Weights of a small self-supervised audio encoder (BEST-RQ).
Model: log mel input, norm rmsnorm, activation swiglu.
Training: 8100 steps, batches of 256.
Data: trained on read English sentences (LibriTTS-R), 15625 training examples.
Rows from block 4 of a small self-supervised audio encoder (BEST-RQ), named by matrix and row number. Rows with one number belong to one neuron. Each number is 500 + 50 x the weight over its row's rms, rounded and kept within 0 to 999. All counts start at 0. Numbers have three digits each.
After each neuron's rows are labels from the 100 clips, of 14848, where the neuron reaches its largest size: "strongest on" is what is common among them. Only what is clearly more common there than usual is listed. The data: read English sentences (LibriTTS-R). In brackets: how many of the 100, against the usual share in percent.
# gate: MLP gate (model.blocks.4.mlp.gate.weight, 416x160), inputs 0-159
# fc1: MLP up (model.blocks.4.mlp.fc1.weight, 416x160), inputs 0-159
# fc2: MLP down (model.blocks.4.mlp.fc2.weight, 160x416, transposed), outputs 0-159

gate.161:511658471487443439497454457562426516475379517449567507539570561550476471463556551454566522554529489522499536463545521528455516541418494484523573523484432471522459450498408537471561426516477528472503512473424455391525517617459393455522479425528408474505478509480498581446505531392537549516487441524508569484507425482551475516438437435541481450500553515478522440460540490453512641425419481472435504502487520490470460464397396508511528387505586454465514494537498478513484514425547472
fc1.161:477539409527529425567483493566462541458532494593475448462435581455537582521427566505418456568444499457508421517504529565533599474478466488464586529482527463483507447536457528525520540446517475479452468515492560443550554441455503449440405430621583504503481507512526460492389574534459533490486527490520475517453587551533494484442493610547529523459522496428597572549546538540468416462529550486447505448329453581432513477496511502548603489530480461605508492486426444451482523494489512
fc2.161:431574498565498580522527438386446491599552513444418530502531532536487572473465601460487414589532493521518525489593534531490475497542355510481504540563436517573481539450473436501482466546552524576507536485526546462483566490555493463575514508561460568374565406585446570543504499456423479511511513471504594542473478513569461498438479430418535472537608505503483467564472449422477560480453452525556499608553545481536542479416488513476486501464545517411430502489542552508426505523512557
strongest on: voice: female (82 vs 52.1)

gate.31:489501496543440457539487394468463460463530517464543540525488460514469399489416443469526484557542515389458477499456465496460448374444442528533471454426460477590544417554486441444505501518475514520425511509489490523469405400537494557530466698521509478486463507515478513586433444510505454426444522522427535424493542432587543459503402432522556418542459560464571488497488439582557522537477489427518536493488462509467511442477549466443552415517413421461440428517459434472450493494501495
fc1.31:539425495495442485600505491509474507486582497442483435470529560479476515441553400447527526514451409558538470467504538442558462477566552500491568538523462479558488498423526461488441486457572442493405508497465493633579518553395490525419526503514581493475489560536560486503471500476506461477489488589458464546453487492528523387469554656518447429515492459473461535571454523454533624459513606481498396470533565544503536422561408545422528458534526533477541488482484415479491453546410562
fc2.31:529502560508495546541531457533535483614550387535434468488474394451490496498467456491452522550529461552483542521456454490529563547447500522544458466614473605503482551444566543536525526534602489423488518478459538498473440456448548409561542508509450532494441514411449496485477476436415596467603489487509558406524450565526530597517524487463476446491450494519529531467547570528520469469431431520391441460461472419534473452534452472494598526406494485399467499500477445647526525587541491
strongest on: voice: male (74 vs 47.9)

gate.378:579452453571505531474462501416471420462416520507513496486520527450477558530492544492484558547483466501490536487435519412451440431471599606509525557421469529490429572539465470481487479466483504585500442553486509482635419445475559534441510557551453570462527511532475532552462460479534459553523514615535464473469521466492531553501467557519449424435400517561470437442424443589611493392519462456490471468420517380496477482459483580476587552514529411554468470600460522534488567468513518
fc1.378:609567609560540433496508491445436545517488504551506587582467467486443535462471545501440496542571421489484564520480521444542535461440502578498432464477514461547539456493449580494482556526477514507552489463511524471587431430547449428500399540528533488443530395553537441570414442465523480451493485513584475549463496526537561523546436393506355416482475531494476439518512480564419466485508509486589468491469409497441473580431485496479575500453417372494488435501510471498579489573504528
fc2.378:478567402428531561577408488566450452481439467451501465480404583472468525453577526470467491524430557463532568547529535481480514549493454489461475541548394478547457525481497448494515441493421484532462487546448541575576583553551476447481554570544442554524501559462498467444487538514438568519461491509483513518459493575488511493548488461449560537542430622498586487478512619598466471486500445612464473453533467446588479508599503606485465478450493507576497616535475495440567564490416546
strongest on: voice: female (91 vs 52.1)

gate.78:521451409449486444491490487467438571473568533428569495479487570600519474499502490415433442466510506533497429504577539545558463488473445498491401471420610420443492534492532449562441525516546437456560435458477555514416454576477407486515405526508548552471372433545566548542520450484436520546425546478472504450466511395527463498526496463561524479532507616490526473400504449554461533489479466439454503510549420510509545442471454496506450561577464531501579524534529557510434403438518412
fc1.78:539563397463416510504494482443579451410421526471524390526479448472555462522562541476453449547469484517565602546544524594566468526532465469581492568435508477498573480589495431580452584534487466432462542508409544474464523616524511532475494439523603434548469452476493493587492502498494506435518459529503445563571444564500484447526450471498514531462406499534501450535424499483483484450441560544443512491527535446600492522431390513569408500509535496504562522373433534484497474555481543
fc2.78:484533460577498498507536517494500453503490425554520519478476514455437450376444484514499535524508461498433505507521516484468554484489423536402580453531446392570489464487522437539521434531502476456438538437524539518449426528504575429418408431493546488497504495598488510494499439509566509570495461582651515488470561440560473587618538431496503395579469486524479539500519549385571549476479538472518474493478484433561612496502572498512511421517468513521421398574437584529557473494460543
strongest on: voice: male (97 vs 47.9)

gate.240:503467393505617522505510570476504621421452498493485453564550513478486518501472450382543535572527518529540419561436609468484491414507512601452461450544497546484554549495496496466464511410461534525610511517573491572510517545514498573506460464529424517530497438567414502385473530446494527426521477458533413588498514483551444541414549516436555453542431542418483418492527419505448532478417523508557515502536472514523481481504525487480518527448466588409490560515529449407459590513567465
fc1.240:529421549453417526486572494416492483600502468448491505527538507516490633528474520545438511559467567546587471538491432432482513581569485407478451500389515564469437500519510589638473536482548497474507400489448461448462477476546469514451534480445531498505450489476517587525487473532498458476526484517552379511521545504447482461496541511583603559483394520572561550541559457512617470398518616486445572485503500512513490451546552523486442518502468494454483453474598567523445430532532462
fc2.240:512545440550458531543450458595434421394546501524466557482413540550479542550499477496552393458461491522510539432463515503378457552512399551511587460532459547547559557485528557534488542537493529483524540470489549415488491507532550494487527356528487496497511489513533525560519460546446434515482461494391649530562503528585535456472458501483506631572464519504447530528499479630393506496512522555526489544393540460533485546399536468450480492498582528487522490458520599511480542428483495
strongest on: voice: male (77 vs 47.9)

gate.76:542462412438513474438460485548453495519496509529438493425556565579578548502451521480594586574430489508455366517542594471472527562529479482488537481508489534487544576601466517469446442607449468482444545497521520494406576510494486458558454502500501495453497458548562553562516571483395462540490607463456485495466453588460501582598467473468486412428566495416461494520612502436444535511522463493488457465551466552511496531442449452423478495538484535478445572536450598475560430502491579
fc1.76:528555541500499496546555531516558466508523558429431422528522460447448476506493476546492590500532440563510508643500486471547500475597560428469484452445452477474440488420504487479461620437536491567490489504417453510459529451536526464524531467515484575458551537573435500499446547581428485599493451528449532523496454486511474533383483463433588499500535523460449501468483416544488604580459598500494451558501500429528569467584499395579428563444409521451476496418533588447411477476513512
fc2.76:518586373419449591473445482574482504543473497456580467518487527486519456482547569521430551499549473524454511451538547526438567558484507524413498499434489499552489536482508473530466478493499482480509432497428415481502603510458561522465388623472464438520558459509510565532549586594490540508534470446477450395600506603563570442484463384447485586560486545465567517445573471517499481477496559460430519559582494508531509419537518498495482543502535475594457573542511427537434461421522473
strongest on: voice: male (88 vs 47.9)

gate.8:468516456504558421491484544503495497438493448485540482452508444521527504581473473504584467458673497460538569610558429496523470494558381499595433414474551446444545460502469594533451487509488533498432523489471481504424492502489437491430477546336474464522452462511448548516561481392398576454407590515520445481499578500562483572561477472414494469502581507458412553571479562513560489560482598492564516526534462472495520476502497511562499524531473439536570485473492528531526530537545486
fc1.8:478415628476498500504602554486561521541483539500493503576480476428417529438545562549469505567407432479396474451433554458478580439537533468446487522478471496536409425503521378523569498540501498445550522457457550512534524657505525499443544464540582501487481469542505508488362499453552420474478409453553518515466477448414579492498586551612559486641439470503502474448553505439495541507503435463422524491426484500477439479491533493480502504472509541476505506461539485481478480501469417
fc2.8:510447554509507565435528546500504464518534506433522463483510588566517485435560519572508517502528537352621468521531411398570455527511401544566510448506592417538453424478511460476538493524569512513645505483469477523484501500475507499436527560562563506525581444528445633538470519394508458530456450508530544444529471455504427496484484468550543511599541430528525547463500482524513483545521525528466502573448593491506501522591558508576528515525395502483518382426535570481455538491581486
strongest on: voice: female (86 vs 52.1)

gate.256:476502489413512519485509489441495480561540452510531496543494515483467553490475494521528518496501603469476457482555419563484490531452562466500545488527582478506623482493525489525506401548558520466539463452469545553537448527390508560529529503564485494519462580583452356549499407465494531464562533515525459503506490528447506533513518596437494476500427536446612513516504591480504641495507419465523467521564452544566469573549522572414623531417475376490497395452553517489425408559448518
fc1.256:519468465559362533453496557530480521467457518510568462486426460581569531441465448590552462523452523487574477460515523476459530489472587480499473614402462550468560512462440468570469469571466475490433457383486489548469496598486542495446430514586505537530514487575515417485450530528475399549523582515521552553497510620419398511477500534475571452426636570502542504447470584533485559447503482469458526492478531482506500512530470490440500445470465482460438558519500400525443414557512433
fc2.256:562458560454446525540556529419497522361516425475490450455428574550540467442626491523516408421437541476492525469555479465507482436543530444550555475442443513525470505497569470604481449542507487497469451565467565416537500453507561487525507450465462506556554551413498489416472558538598448503504478415534472547492429458468464475439504441504511552486523500540482562461463425607519414528501534517531539549402497462457626477407525495594478511452499493566564547503468468411458533525406467
strongest on: voice: male (86 vs 47.9)

gate.187:535508492573534537496574535536521446509467478598510488427557574548455542485472564532495562579530572485461490431571572613518429448546500511535560472507609579478458462482449480458492493451466517435552515477430444394500512480546489511463457378473516576597530553496511484573424526507450512507392441478494474596569497504481494537461540528541543461512485425506450493444484520478397548470546523485336460481537455548507572477574509563411515424490495419509527455580482546492508400442526504
fc1.187:542513391531486568446476460492578549509519591383500374501463465443588524479530455371477471460512487537485443571482553449454515486476433454551467548474545540511544445501553480501478493548481605486458540404527551568466524444479587453545525471536550416407532550468443488474522498508523587588516488506470430491524522457579637506525402455522484495451498521533507469486380530536448537523530553518550441416509520485496517499616570526505402535552452485522443513414453467515535508498483425
fc2.187:492491564483545409467557492510485477519401532479485465451543470557520605550465535552547512540488452483564556573499510557499568573501613581478444511468543535391543516452508433570407492579534497520536470510578450546501468516517487542509486482514506534475565425624523469544492515414517534495493445569456450482524527560371560512464485434466448571544403478569545467484580497491490567458523528413522470464572572420514470428473512483394553446578524560532502420487440474470581445477411465
strongest on: voice: female (100 vs 52.1)

gate.69:529538518605506471541440425487496526533534495494403487450504545458550495498560503433524552570470605488446456567532521494543417528543508513448551491470451509444509528498549547492519527485485410467456493391550494550494586460532500576543532570484555447443480539476576428511548441505561523520485429393567517570537582480478470545425521484485606460465379484455501484416514468398476481546462550415531427450455485429512544559604523533516571430542503452572474519490401569552429607478481494
fc1.69:495427575532597483460543577514595540540519443526527496432499417482540536533438460476581475501456475459495534522509507446596482543479469493549501422493412498406521426596502503447477419622551524462507551621426447495490409473588450431447541461512458484561489409489490462554522507460603450513525558392463626570535484476487537441490476548491494568517517572470461581533440531567514536506461481500421468436558562542549524515487550538517452454516469569487470513497560513441409479449530472
fc2.69:465420467583486543472507530441516473444478539564559488480464523508564581570479488582531560446581494478526398586434486521487485522471522457555476467431491477533603566512480514482474531420589519535532429507449497582511420635504470474491542451476506564447494427494416508487518514461521464520464480556464409468561554562503494451482477479515426579468477512513517437416448459463599515510443454566527459580448511376500486563516549497432518591478483472483506526456522477610438395444376550
strongest on: voice: female (84 vs 52.1)

gate.136:577530506521529529498440521463492452450529501438585514494601603511579551489457414515547544554422547450420615599539542429524485507538399449486531495488465548445554511482505524419453485384462456522440515520609437475462495416394596531527465532428488504499530536503448444449518483517499495516499542459465544523496458514475464546437598492476481505542517540556453483583521545415507490407507512384592419611494551572506526512530474486549531520554451556516486418478535560551458451558460491
fc1.136:475641506570516511401501491512402448472442548563518562510467498507593509560529510441508485522470571493580509494540492464490565497540441460485429569498524455491616523579474452402470547482499394494525415651562525460524496485405469448431503445519454502550517463555473582474493569458400597453485568482516567484560547431572550563503462577518462432515584587497532509461518538427583469442468523491504503509513475496401527571550528516543572457484487478467559474474526516510526481546558475
fc2.136:491523549440502589560486498446508460479489534405524464588441522459518471473326549500401453544472523406463462536443471559457405482551490510496457449574559427494428535480451514562486487534543545405494445522539527422449495457530468512521496489476524460597467522443508459501460531546524522439493457540423527422411496625546555478567432433534506564445527417572479543559497461487437441465480465490477453514425605500541422457421477406556506483387472450499487491512458494509548466481510568
strongest on: voice: female (95 vs 52.1)

gate.218:475501415550437514455480427475517464490548479548530502461504502482518634488503480530588582536519541476521443559520630533528522467498558483464409513381474474541536483572577553448473465482537413448464398448481498474468472568486503539519587531552544556500559459495482520509370469502568594586495485506503444435451467536567447598551548505543512463504465511480546483457525485519547356513507499484509516522534595502512534571512536611468486579455485401487523547555441545600465434490563565
fc1.218:569529513507506428445394426495467466558535468567547369459593446446547500486535516529524475527475438501501414440628535543431544498565530520550570405538485480580493534612385552528486483448502467411516545445460458584490464485514508525542484490502516472518502521389587462512499519538541508570532485497488547638541507443566533483514522550461537483533515512522535475550538465431561472590453488531475476522562462465492450563499452630512497479404479484595488507433490498514417509386497506
fc2.218:466455504550531489553571444498573537515469559492586518539436580553557500575480477412517565491441486480480530432443513411497497448471537509488557453564527505590548513547514518469487516508476558585455529566421520514464547534390529541489528501481515498507638484510502456404517493460460496553535580535449490495498535496574515478483479607408522556357399431484501465430492558473528580538520499537560539461483505486510519481550607433452533484432545503500466453490406422509612444564369513
strongest on: voice: female (81 vs 52.1)

gate.401:540483544466403581458451455505509560522529486496547546511508463476541561562439460440544526468495461460408537547674494467583479539500579488535589577444502534436479490580510513423514476439505495461392451433468462589449484404500449528525485499405476512510494518504564534552507587456507643504571439484451507510430548417491518528537535481466555582542549425564505510450427535505511489471462444480430429512494518509468558521402445494566477434558526447499503512543519486469536481475523643
fc1.401:436417518514506522552513473498548434592512558439522470548466495488477430388435442516538433446522428535578446462483513540458435463479642443510562519490466533484493452415434430505435464478463477473428470453388508439549549508427463586482571521442506470495463342544470522425512533455429481492550427502526517462422531477501511514430543434529515501560475461503441435540518438435600448447521423504540508529501463535484422470510488474537509500466526582584445487517443528601562579444470547
fc2.401:438502502534442596497457597512526500586487462458523467461466503523477499444618601375510476547499484432490546555515474530487555524472443547468447374448529466478449591512491520512535569504488505477505534492532517469443497432517554498509601450536447512463455503493450458396553404619600480501513574498448507492544489515443485463512400526589466502474526548533515540511589482522434459431571534487543563540516511542528559390536490437495508409481486483533592523489535446502379435555538399
strongest on: voice: female (79 vs 52.1)

gate.4:482486461499537497437475511514520433481532597469570527426572486529523385518410472548476462432560560462462491442443472469453493573556528467462535573574429434483565540543466495472498402608600409519407509572533534563539486454402585544410545515500468458499495459411532494496486612471538464391529520509545526500452547557467414517458502532484484603509466555452511558553558470516508480466490490502488510555473457495458440496542559522561452568475524424389541434507538442468393452462507496
fc1.4:548451537434540531492514535516416469559467402451499504563424478491450549533549568601505447406504525563445396504421470511542546534426503447507583483588479520515449473533427489550486529481550470422525456513460402549432542477439454527520402508493393434564499502575471583531502461537544511456447565556474535455518481518548513468423404553416530556483497504499595542556492470505496510467549450549506504499565412581531441502537498549497560473368478566504608461553541579554519476554515478
fc2.4:613421504529498432419502495501470494511454504526434486533537417501586472526514444503491491550464489540473567490464521525476538512399473518427479530578552443537510533442459447519517451516611617603511545495531564525493520575580575445497582440472471515393592413485455464477426479522505570564490457442549418478485446488585459466471469466564554473484459479375478482500467468551440453539477477357557485508498497400495605494482520484517490501600484534450509503529534401439567497512483442
strongest on: voice: female (84 vs 52.1)

gate.80:455467499446457485396456482499455489568449482449451537504478442527523484465440494519473561528483551558464446429507536455537500479528556564512488446427419511538586536474448435517533407538509455466544538498567466487488505416486465452485443521484485516578567527583489574455570592548502489612445382397494514495452415594652479553572433529442483421523382468487510468450522498473464555527555480449509515550469542533546493496496495566520411461566531544466574499576496514513540622585499493
fc1.80:473574598432580480534496545450614537470505512417509476374477449476510594531448525405482592503514511511449553460462644500547510507431576517466492521526495490472406464364498542499549432532577474442410511425407557546342507526485458529537508547538516522512481462536479549544621506473577537515495483534475492546517473445547506436452532490455461560454483557483436477568514497521464517465526519534524427494544472571475546555532488460463564502557502576513413474480443467481422446490488498
fc2.80:547426504515609447575537466473574483472471553582393519614459504537493494458426541494507475585540434471545448512444450520532487473491555538506523513554530501505533464472568493530526560483544517566448518580427500524602368498433479533522438496526479461500486454528572516494448461531475406555498579477448591572547603493442559432495460515603531510426544563429518532530584523514543464523466519493507488543468460519401488503487522512547432614469505536520453466385554512433462626506484444
strongest on: voice: male (87 vs 47.9)

gate.297:532431501567499482504508441395560590459501588458447522559525419456488481543415426460508507466461558524497507532540463464515489447463511485483546438548538511445512449436528407435515482525515558417484609457552485516504550464397470479489425486561410462505467450423434482538605546506515497521420493516491429586483510580502545548426528466550499511492530431483497558486469438451431644482486462386456476592558482473468526424516406498426477486485457500561530525414456556394497410506502524
fc1.297:586459537517472589538456477441537524459553457524620548542457565577571484386507531595527530557465576513520454505496497508510481436606363452496439440463577502448425539412417526597608616470551427463465504412520406482514509519536501517445516591532477580525427564532523441473510458453532491548542496508463515447516512471546430505505526514532505502506503502430520396427583480507516504506491503516525436497430459479516537535498560453463486414463582425486490546522524486431487481462576491
fc2.297:490567584590581572444502408546437557591514513527477526506434520519543458558481519491582503476486434530502512554547464470490626557450464534545493443545459509478475518536556507547511446487429539513558596579511522421489483468509490588565414486519493487493430502383490399525578532522594533532515484455452568514475547500493409512455545510542534510536446428429435490488525562487516546524583564503483537524557550484543513541434419551464541615502461480572618481379505416560484448508512522
strongest on: voice: male (80 vs 47.9)

gate.58:580519504536449501582424458446514537489590494574513438503469480472509533405544505435513440507556512538508524527522422445446557504482496545398464491602464540477584529513496459479531508520608641609527570482531486495509474532464540495540443570502501431502462540511491535482404481417446463639374448467563536501515417473492404602488448564504500475508531543390448492432534480500513460557442458508579496497488504501639467491506437459528526505539489560544428509466494512515564431454500530
fc1.58:448604472493482516470577514502489461458414501467479492509581490456534502504519667501457404443382523522497477505538500603561501479541575472523519489455500518490530520469521521489448551529458486457527479531528591478540466503481461549506469483626524460610426477433401461463583501604560514478615536497501519505414544484474538528557501537507569462469463477569531457549555520436429458466489447414524504460440442474487506497441483551567373531380500503483582510504545465469535547558404434
fc2.58:533533506577485475476492455476555405491442532512514494428528443526569464442545554495446535607543467461385493546413518449444511530470511467478490472477424601498493421494490460410527520487564467494507484542519446557417395420427422427547456598530512564493413528485465482494548506547519486509478515553456541506450529460456487585510453527508486489464464469488465529442529516484585420414537420444610461401622408454406498451442447474408512551446450565503552485514512474460584493490457481
strongest on: voice: male (90 vs 47.9)

gate.241:465516509423476393543532554501497445527555422492480566516486415544423491604461561569468584467486504570536445417451438531518567541523482444408557590480545504528486484521606520489594548613576520509500488520501612578483497513487538525490462533495421542456521489515509528473469528464511552477503494519462420468432547475505541564543515471614478388529548465511507473515458508461414507490419478443497525529447450533543436401487511540579441515436487449608471521538453630474513503543395505
fc1.241:524542439358519515516489435551413448461520512465502524442569420429448478535574495540514543507535503562564508456371372502485505564507497534474541464494490469542444427547536624536568458435502583505475506469462502511466538542479546534426489542559482496574479430571488398578465491532477538514598461539549587572425555543464451529464493569452532462533488474404508499528491568431503545547406537451516434584528445394528488543546513542443529576435561565485486498529536528465543514536503534
fc2.241:551462484456521504574471456617496484512547492466438490498533502462430528403524508482433567452491466550569487551510485473517546411491511490426527484448550579510372488531483429551506485466589583418574537404480513485436517393456468518466505544480418578504504522488424480542589498465518456435559438548454489528456457476463534548478481631547404444490513479452428456513475506470558503362536518443497428603573464583486469501540575577452504515473436418533488414525535552486537510469475501
strongest on: voice: male (86 vs 47.9)

gate.396:504446512463568453436446538569565487508482500488533551467414585439541518528450469543456510602543588487499501485527498368498560408443503524542512433392490391589529515486431517580638463481491544473537485504501507491563539513405489573536526507554516532506479546554466401619557466487459542539536453449521557496556508535467475487503446480508556439490580428550549458536447470486495536533515446538516496623531479488512510581507490519544362551529529553571507443510454476425491447509422576
fc1.396:533545557443495500584559515454439427353492488486482526496579479475516364524468548574509524471436467492479512432479527567550540513460503469470496462444450537504528490518564476445479410518511613510451520612589421626590563490544516514430513584567512455520455497583485511551524476473627488539528500516514426499422479559522472474466406487487480543490440498376466553470525509507580465519482459495536539419536484513443502467496515449498613452586457496410457530543454506489592507514521549
fc2.396:530481424497564493562522522498520650506553547405555636431483434542552547494563395542492500510496575524549586562447516492405484493477509629446525523522569488561462509467529551507476456535452447450497472430510403556493538547447511529529534477468524445461513502573483495499561462554378481474482458576505402509511467441501391482588530512475511550479501445516563535487471418394533521560541584487479545521484559461503489478567490578472435584472536417522509411467483499509502475489565560
strongest on: voice: female (80 vs 52.1)

gate.319:470457498509456510485460585525504502487579461470512488416454522553544548612513455526484536478460507583583505524553452504425486542489466672607548528502512486506408503513516450507503512499508487523536586488516560495469484451566509513524444498550514411447523540394447538483549474377571536452529503416538531511490521484506461589490532459535440465503616526536575399506409524451421470564388522468544478577496539539522439469515495605588481532529492598500555523441545527536558433419520453
fc1.319:598549486517538531461501503506464465599515583516545542470659481493479516477539481516421361446495577520462474553454490557532401500571534499486509434522561509531510494508443492525410465555522494471532401497440496474617449492527455509444503545497493475466441536493523455559436520481527402585544591517485469562476597474529528479521513509528595479467489542506484445443484451535505413540536610479512530463510638493454409465561492474525581492563530502538449438625470555516423569539496499
fc2.319:438516515589623447449613503483457437499524485426560518436462534513511551549479410595507448505446488446542453455505548500466511422521466530515524476545514475430491477583568443456451425479506460483528466517537540507454384486498479533486535508505421448440490481466574497628590481553591494482599511423512474542498592467416491478566452540473449467458465461463488483425536502549552517445505475347620520590455462488473447452557538570508536443565497571550524543465575473486466516506483524
strongest on: voice: male (83 vs 47.9)

gate.112:538463523530462450507474583511513474430492505455531454461538561461436510620508542501374543546457527522445520601450496593448491530493490509462583483599480462536476374489425573462513413422444536507525462492527389465521402537463558452478533517447483442523560542497485390554481515541524574488533568516456561573402468473499466505470450476487464541477441417479566533477503515604535484513568567597466558415541467547513470461483541463458508574485424483476474508486495426445542488555480380
fc1.112:568524406499528542469501481499491532472509513535495486498521486596539502494436550465527597475434495481533478449494417426497528484555521427443475419472517510523424450386494478552510584575496420502474550612462466547519462497450428461535571597594431552490464496532469444552560446435534575558538429501500532518507490651616441559533501522489524522624447580506506434502503419535490466625475536524490544556541488426536450519487502539563548586544452526537542470449571535492496418482494531
fc2.112:558465449554464529552532556489533450538496466448443586556438475412536501538491547516530420524478418473505506534549452551525553456500545505593523555545554425484584505502480461424560475469563463498567550463557393463444570531539595527438470478508500387476507516596591466513457548557513581577574562548451447446390523422471467418551523389506463486442548447589478477511517558523576489526484480423516482426503508478542578454472499482451503475525554467446435537481516386484495437528560443
strongest on: voice: female (95 vs 52.1)

gate.375:499519470464505454515495467561456474476413452550392563492493499505397561490550489447522563536531441515480466505488516468549465414430522511384550495490479518462459505530540522430583551517482445379449547448515492513512503440486515449499385561429390532511546547476504413463506482424517532548542597447574439461523478426657543424550464558460415560530471507498505441504511604576426491481560540533474504525463490533530575525423444523556564549451534434506490469582411535513441476479449522
fc1.375:518390495466425553561562448553466534490535453472496525520577538457580448465577491488508555614485522546486455529500490428492494502503471476483425469404507415491469410507609514543501477434512537459449570464541618597509469499487455548490513568435467518517517566527496442472401490477533526586517509545434453451505451527442394589462496467477493443449560509551485481524448469538405535539471490467487448468446461513511423483402439463526525429392548447586544573530430386491522531425548523
fc2.375:449582538535433409498412447423581531499476590451404460460539589441583498590474583532489435475490477482549453466529521444532489491437592496543446451499458536505549533536557492475540501459437477477504517550393540465475501496567527516475573460512515463482529467581519549447471423422549534603486572488501448472577508527520587545552563509560504467410549455572484498453551481509449537541435546539443455535460512498457381450503561511510512484542616451435543407562459480473571458418483446
strongest on: voice: male (83 vs 47.9)

gate.179:488576495421498506493466446473502478583429522490510561479480508567589587489491479472499545473475522491552421601537549519549513512484508486479384493605518492498513515513427554378464475487463501460467557457551382424495562550444506506520536571637478543498542398525561467355455421530495557481525458457525520505528451444412530428544560410526552522563437447488573452426540489433468474476494438446507421462501476444472479552495518479457448516523383512418459483546476464439463540466445461
fc1.179:581517444480430485469584634450601458501367514541486471456576445508434529534440508557491470512489513529416498479504523500509509482481466450475520496579509405448476557459469455508590439356542558549518479597532472519483569543409611578514550537429469562491511453496533461539515534493506474546534467509511427519462431542533530521523487560536661540489474440423502541469474514462407577517537486419424549526478495444480471465556448454483519438506529545522453503425443521487515389511490538
fc2.179:586528466509557478619434507459519581476605529555582546498431501582498542535506473632397482502506495520577517518569455391496457455488484565500557480483457484470583465487588475531518463470447494439566427516483472477489502471580452469650464447483488458544444550529483390522498476514513510545490434537448567486461561458537559499493539488431546481615563544530527399480401487500475474391509481419523415479493494473523489412506509497517517506501476444488405507546525456559513540473590448
strongest on: voice: male (91 vs 47.9)

gate.0:566488476464496498477518439522471466538540433497496450527563499404491458410507426470602466485473495556547409446456502465549531475586551554488512391420518542586498551511536484438508417560557563459465565494586476401433408465496435451527654585560435557466482543470441492463588577545536400415508492452498450480506522498453569535501487411529523473487528471497475459461538565390504579458527532511438517552512441475510513525531500454458414463451490451554489447518428432470482520553448494
fc1.0:464483470621567488518462455463536607614380516545477488520516490442628553573435468573490437508462500499520502456511415442489474430461548426543517471456527514421454454423554448515495462433463500507437534553457499488402419480538534545439600439449584428541497486504497520504478550541544499635544452420511411540524533425572509496508531465505363516475508522502471431418468437497486553591562532495544484526480569505458520493496497543520490418426517560460437508467461520555478534522489497
fc2.0:516500569574609483477485405444515497484520597438494519420519567569546575553491467491501461495529510481470537537384489493453495618512514564583489522421506437409402481513533456497592463573495464461400551484513520391512534497426507491532475508456554576524511548604437539546497502540392518487435486522449516471474494527481478556551605402528428539456493485509464521451575530494509504559500490446457470464572563495453600485538494410461429435496520507523451571407468490509433545508555423
strongest on: voice: male (82 vs 47.9)

gate.198:485562579461450539475500559492540527442568481486471547449547370420461476483523501548469486430442582571420464566465537574513407571597472519521460552564504470517463430470527476454467509535441524434532491554562489557493583505540515511502462554458396485537427513437477526508394455420548595385547392478484468536459452450466500478487547501440512489504447536506594526478469393441558490547461542551449430530435584395482518465515509459551457444508496397465506458495459450454443472543531501
fc1.198:569565543482482482554484408500496625441444471519525540425531475534437586474518624511504517485448532441446437541501597521518460456404508523459570496474581561547571454428485563477572482407480522543465540437559512483510493574538575591435563517537531460575487524530518488406439505570493572463566447554543525494525450483569578521507490438485498535437517485581497526447447483516524553506422521554607511560498619507516540509531621438520521547514521537554519489527436587528571465520453482
fc2.198:508514509511504447473477538524524538592536474554435516490488515494487527490520524519565474547577423482419439510464559475515530484477545502441525437471489418538503484548451523502507533583554409438449561450456512422494505450554504415506366567533529369409445418530595604493610514507475526521426552432390472520590476455506464541521548529407478402494506536398468467511624485484450495452491536463478511469506558477572481448507473584485494458484502409431563453479539556474458555491586496
strongest on: voice: female (86 vs 52.1)

gate.352:503446464500465484522540522400561537505435369331569536491535486474495503464441452486462570517513450448552427469493511426471544539501440495513453456378538593518605496578540435422525512461555412485454517463574475429487535508509560515441529468526450442534488410604517532450556537481584445529476488462499551467485533471539472534474482397526464449503487412452476449573506564503510552589469456488479403469545524535514476442418574454603562534504452465415492493525486558498482531501443493
fc1.352:485539565491484510454538514583452465521547509540482472504545536494487504489556537443565481489553486523555484450446534522455490512512647606463556504449488437480486468480380490551464502487413480424515445502555411505576497365464487471496490598488498645368465541532491512456544521497481463529426541476458429390683449500512448548505563551469568490495509572558543454452522435508498523496455559476542442513408541503492546474533507523415500506556512463586473467506456465454514446566491451
fc2.352:517458538496428552544479594535508480543470418478437463548529584452505562527389543532437501407471481500557434512453662510466516476589516564616477453535538530485424494587509429515484527555521543485532418495526526581545471498515494546574590474593507525493497501499468497489517516480571516426527547440489517479479370476479504594523464506437449511445451590440562583560554467552436535514470500485568395489506511471493450417540492506526526471585596521561485447495549480506557502569543418
strongest on: voice: male (83 vs 47.9)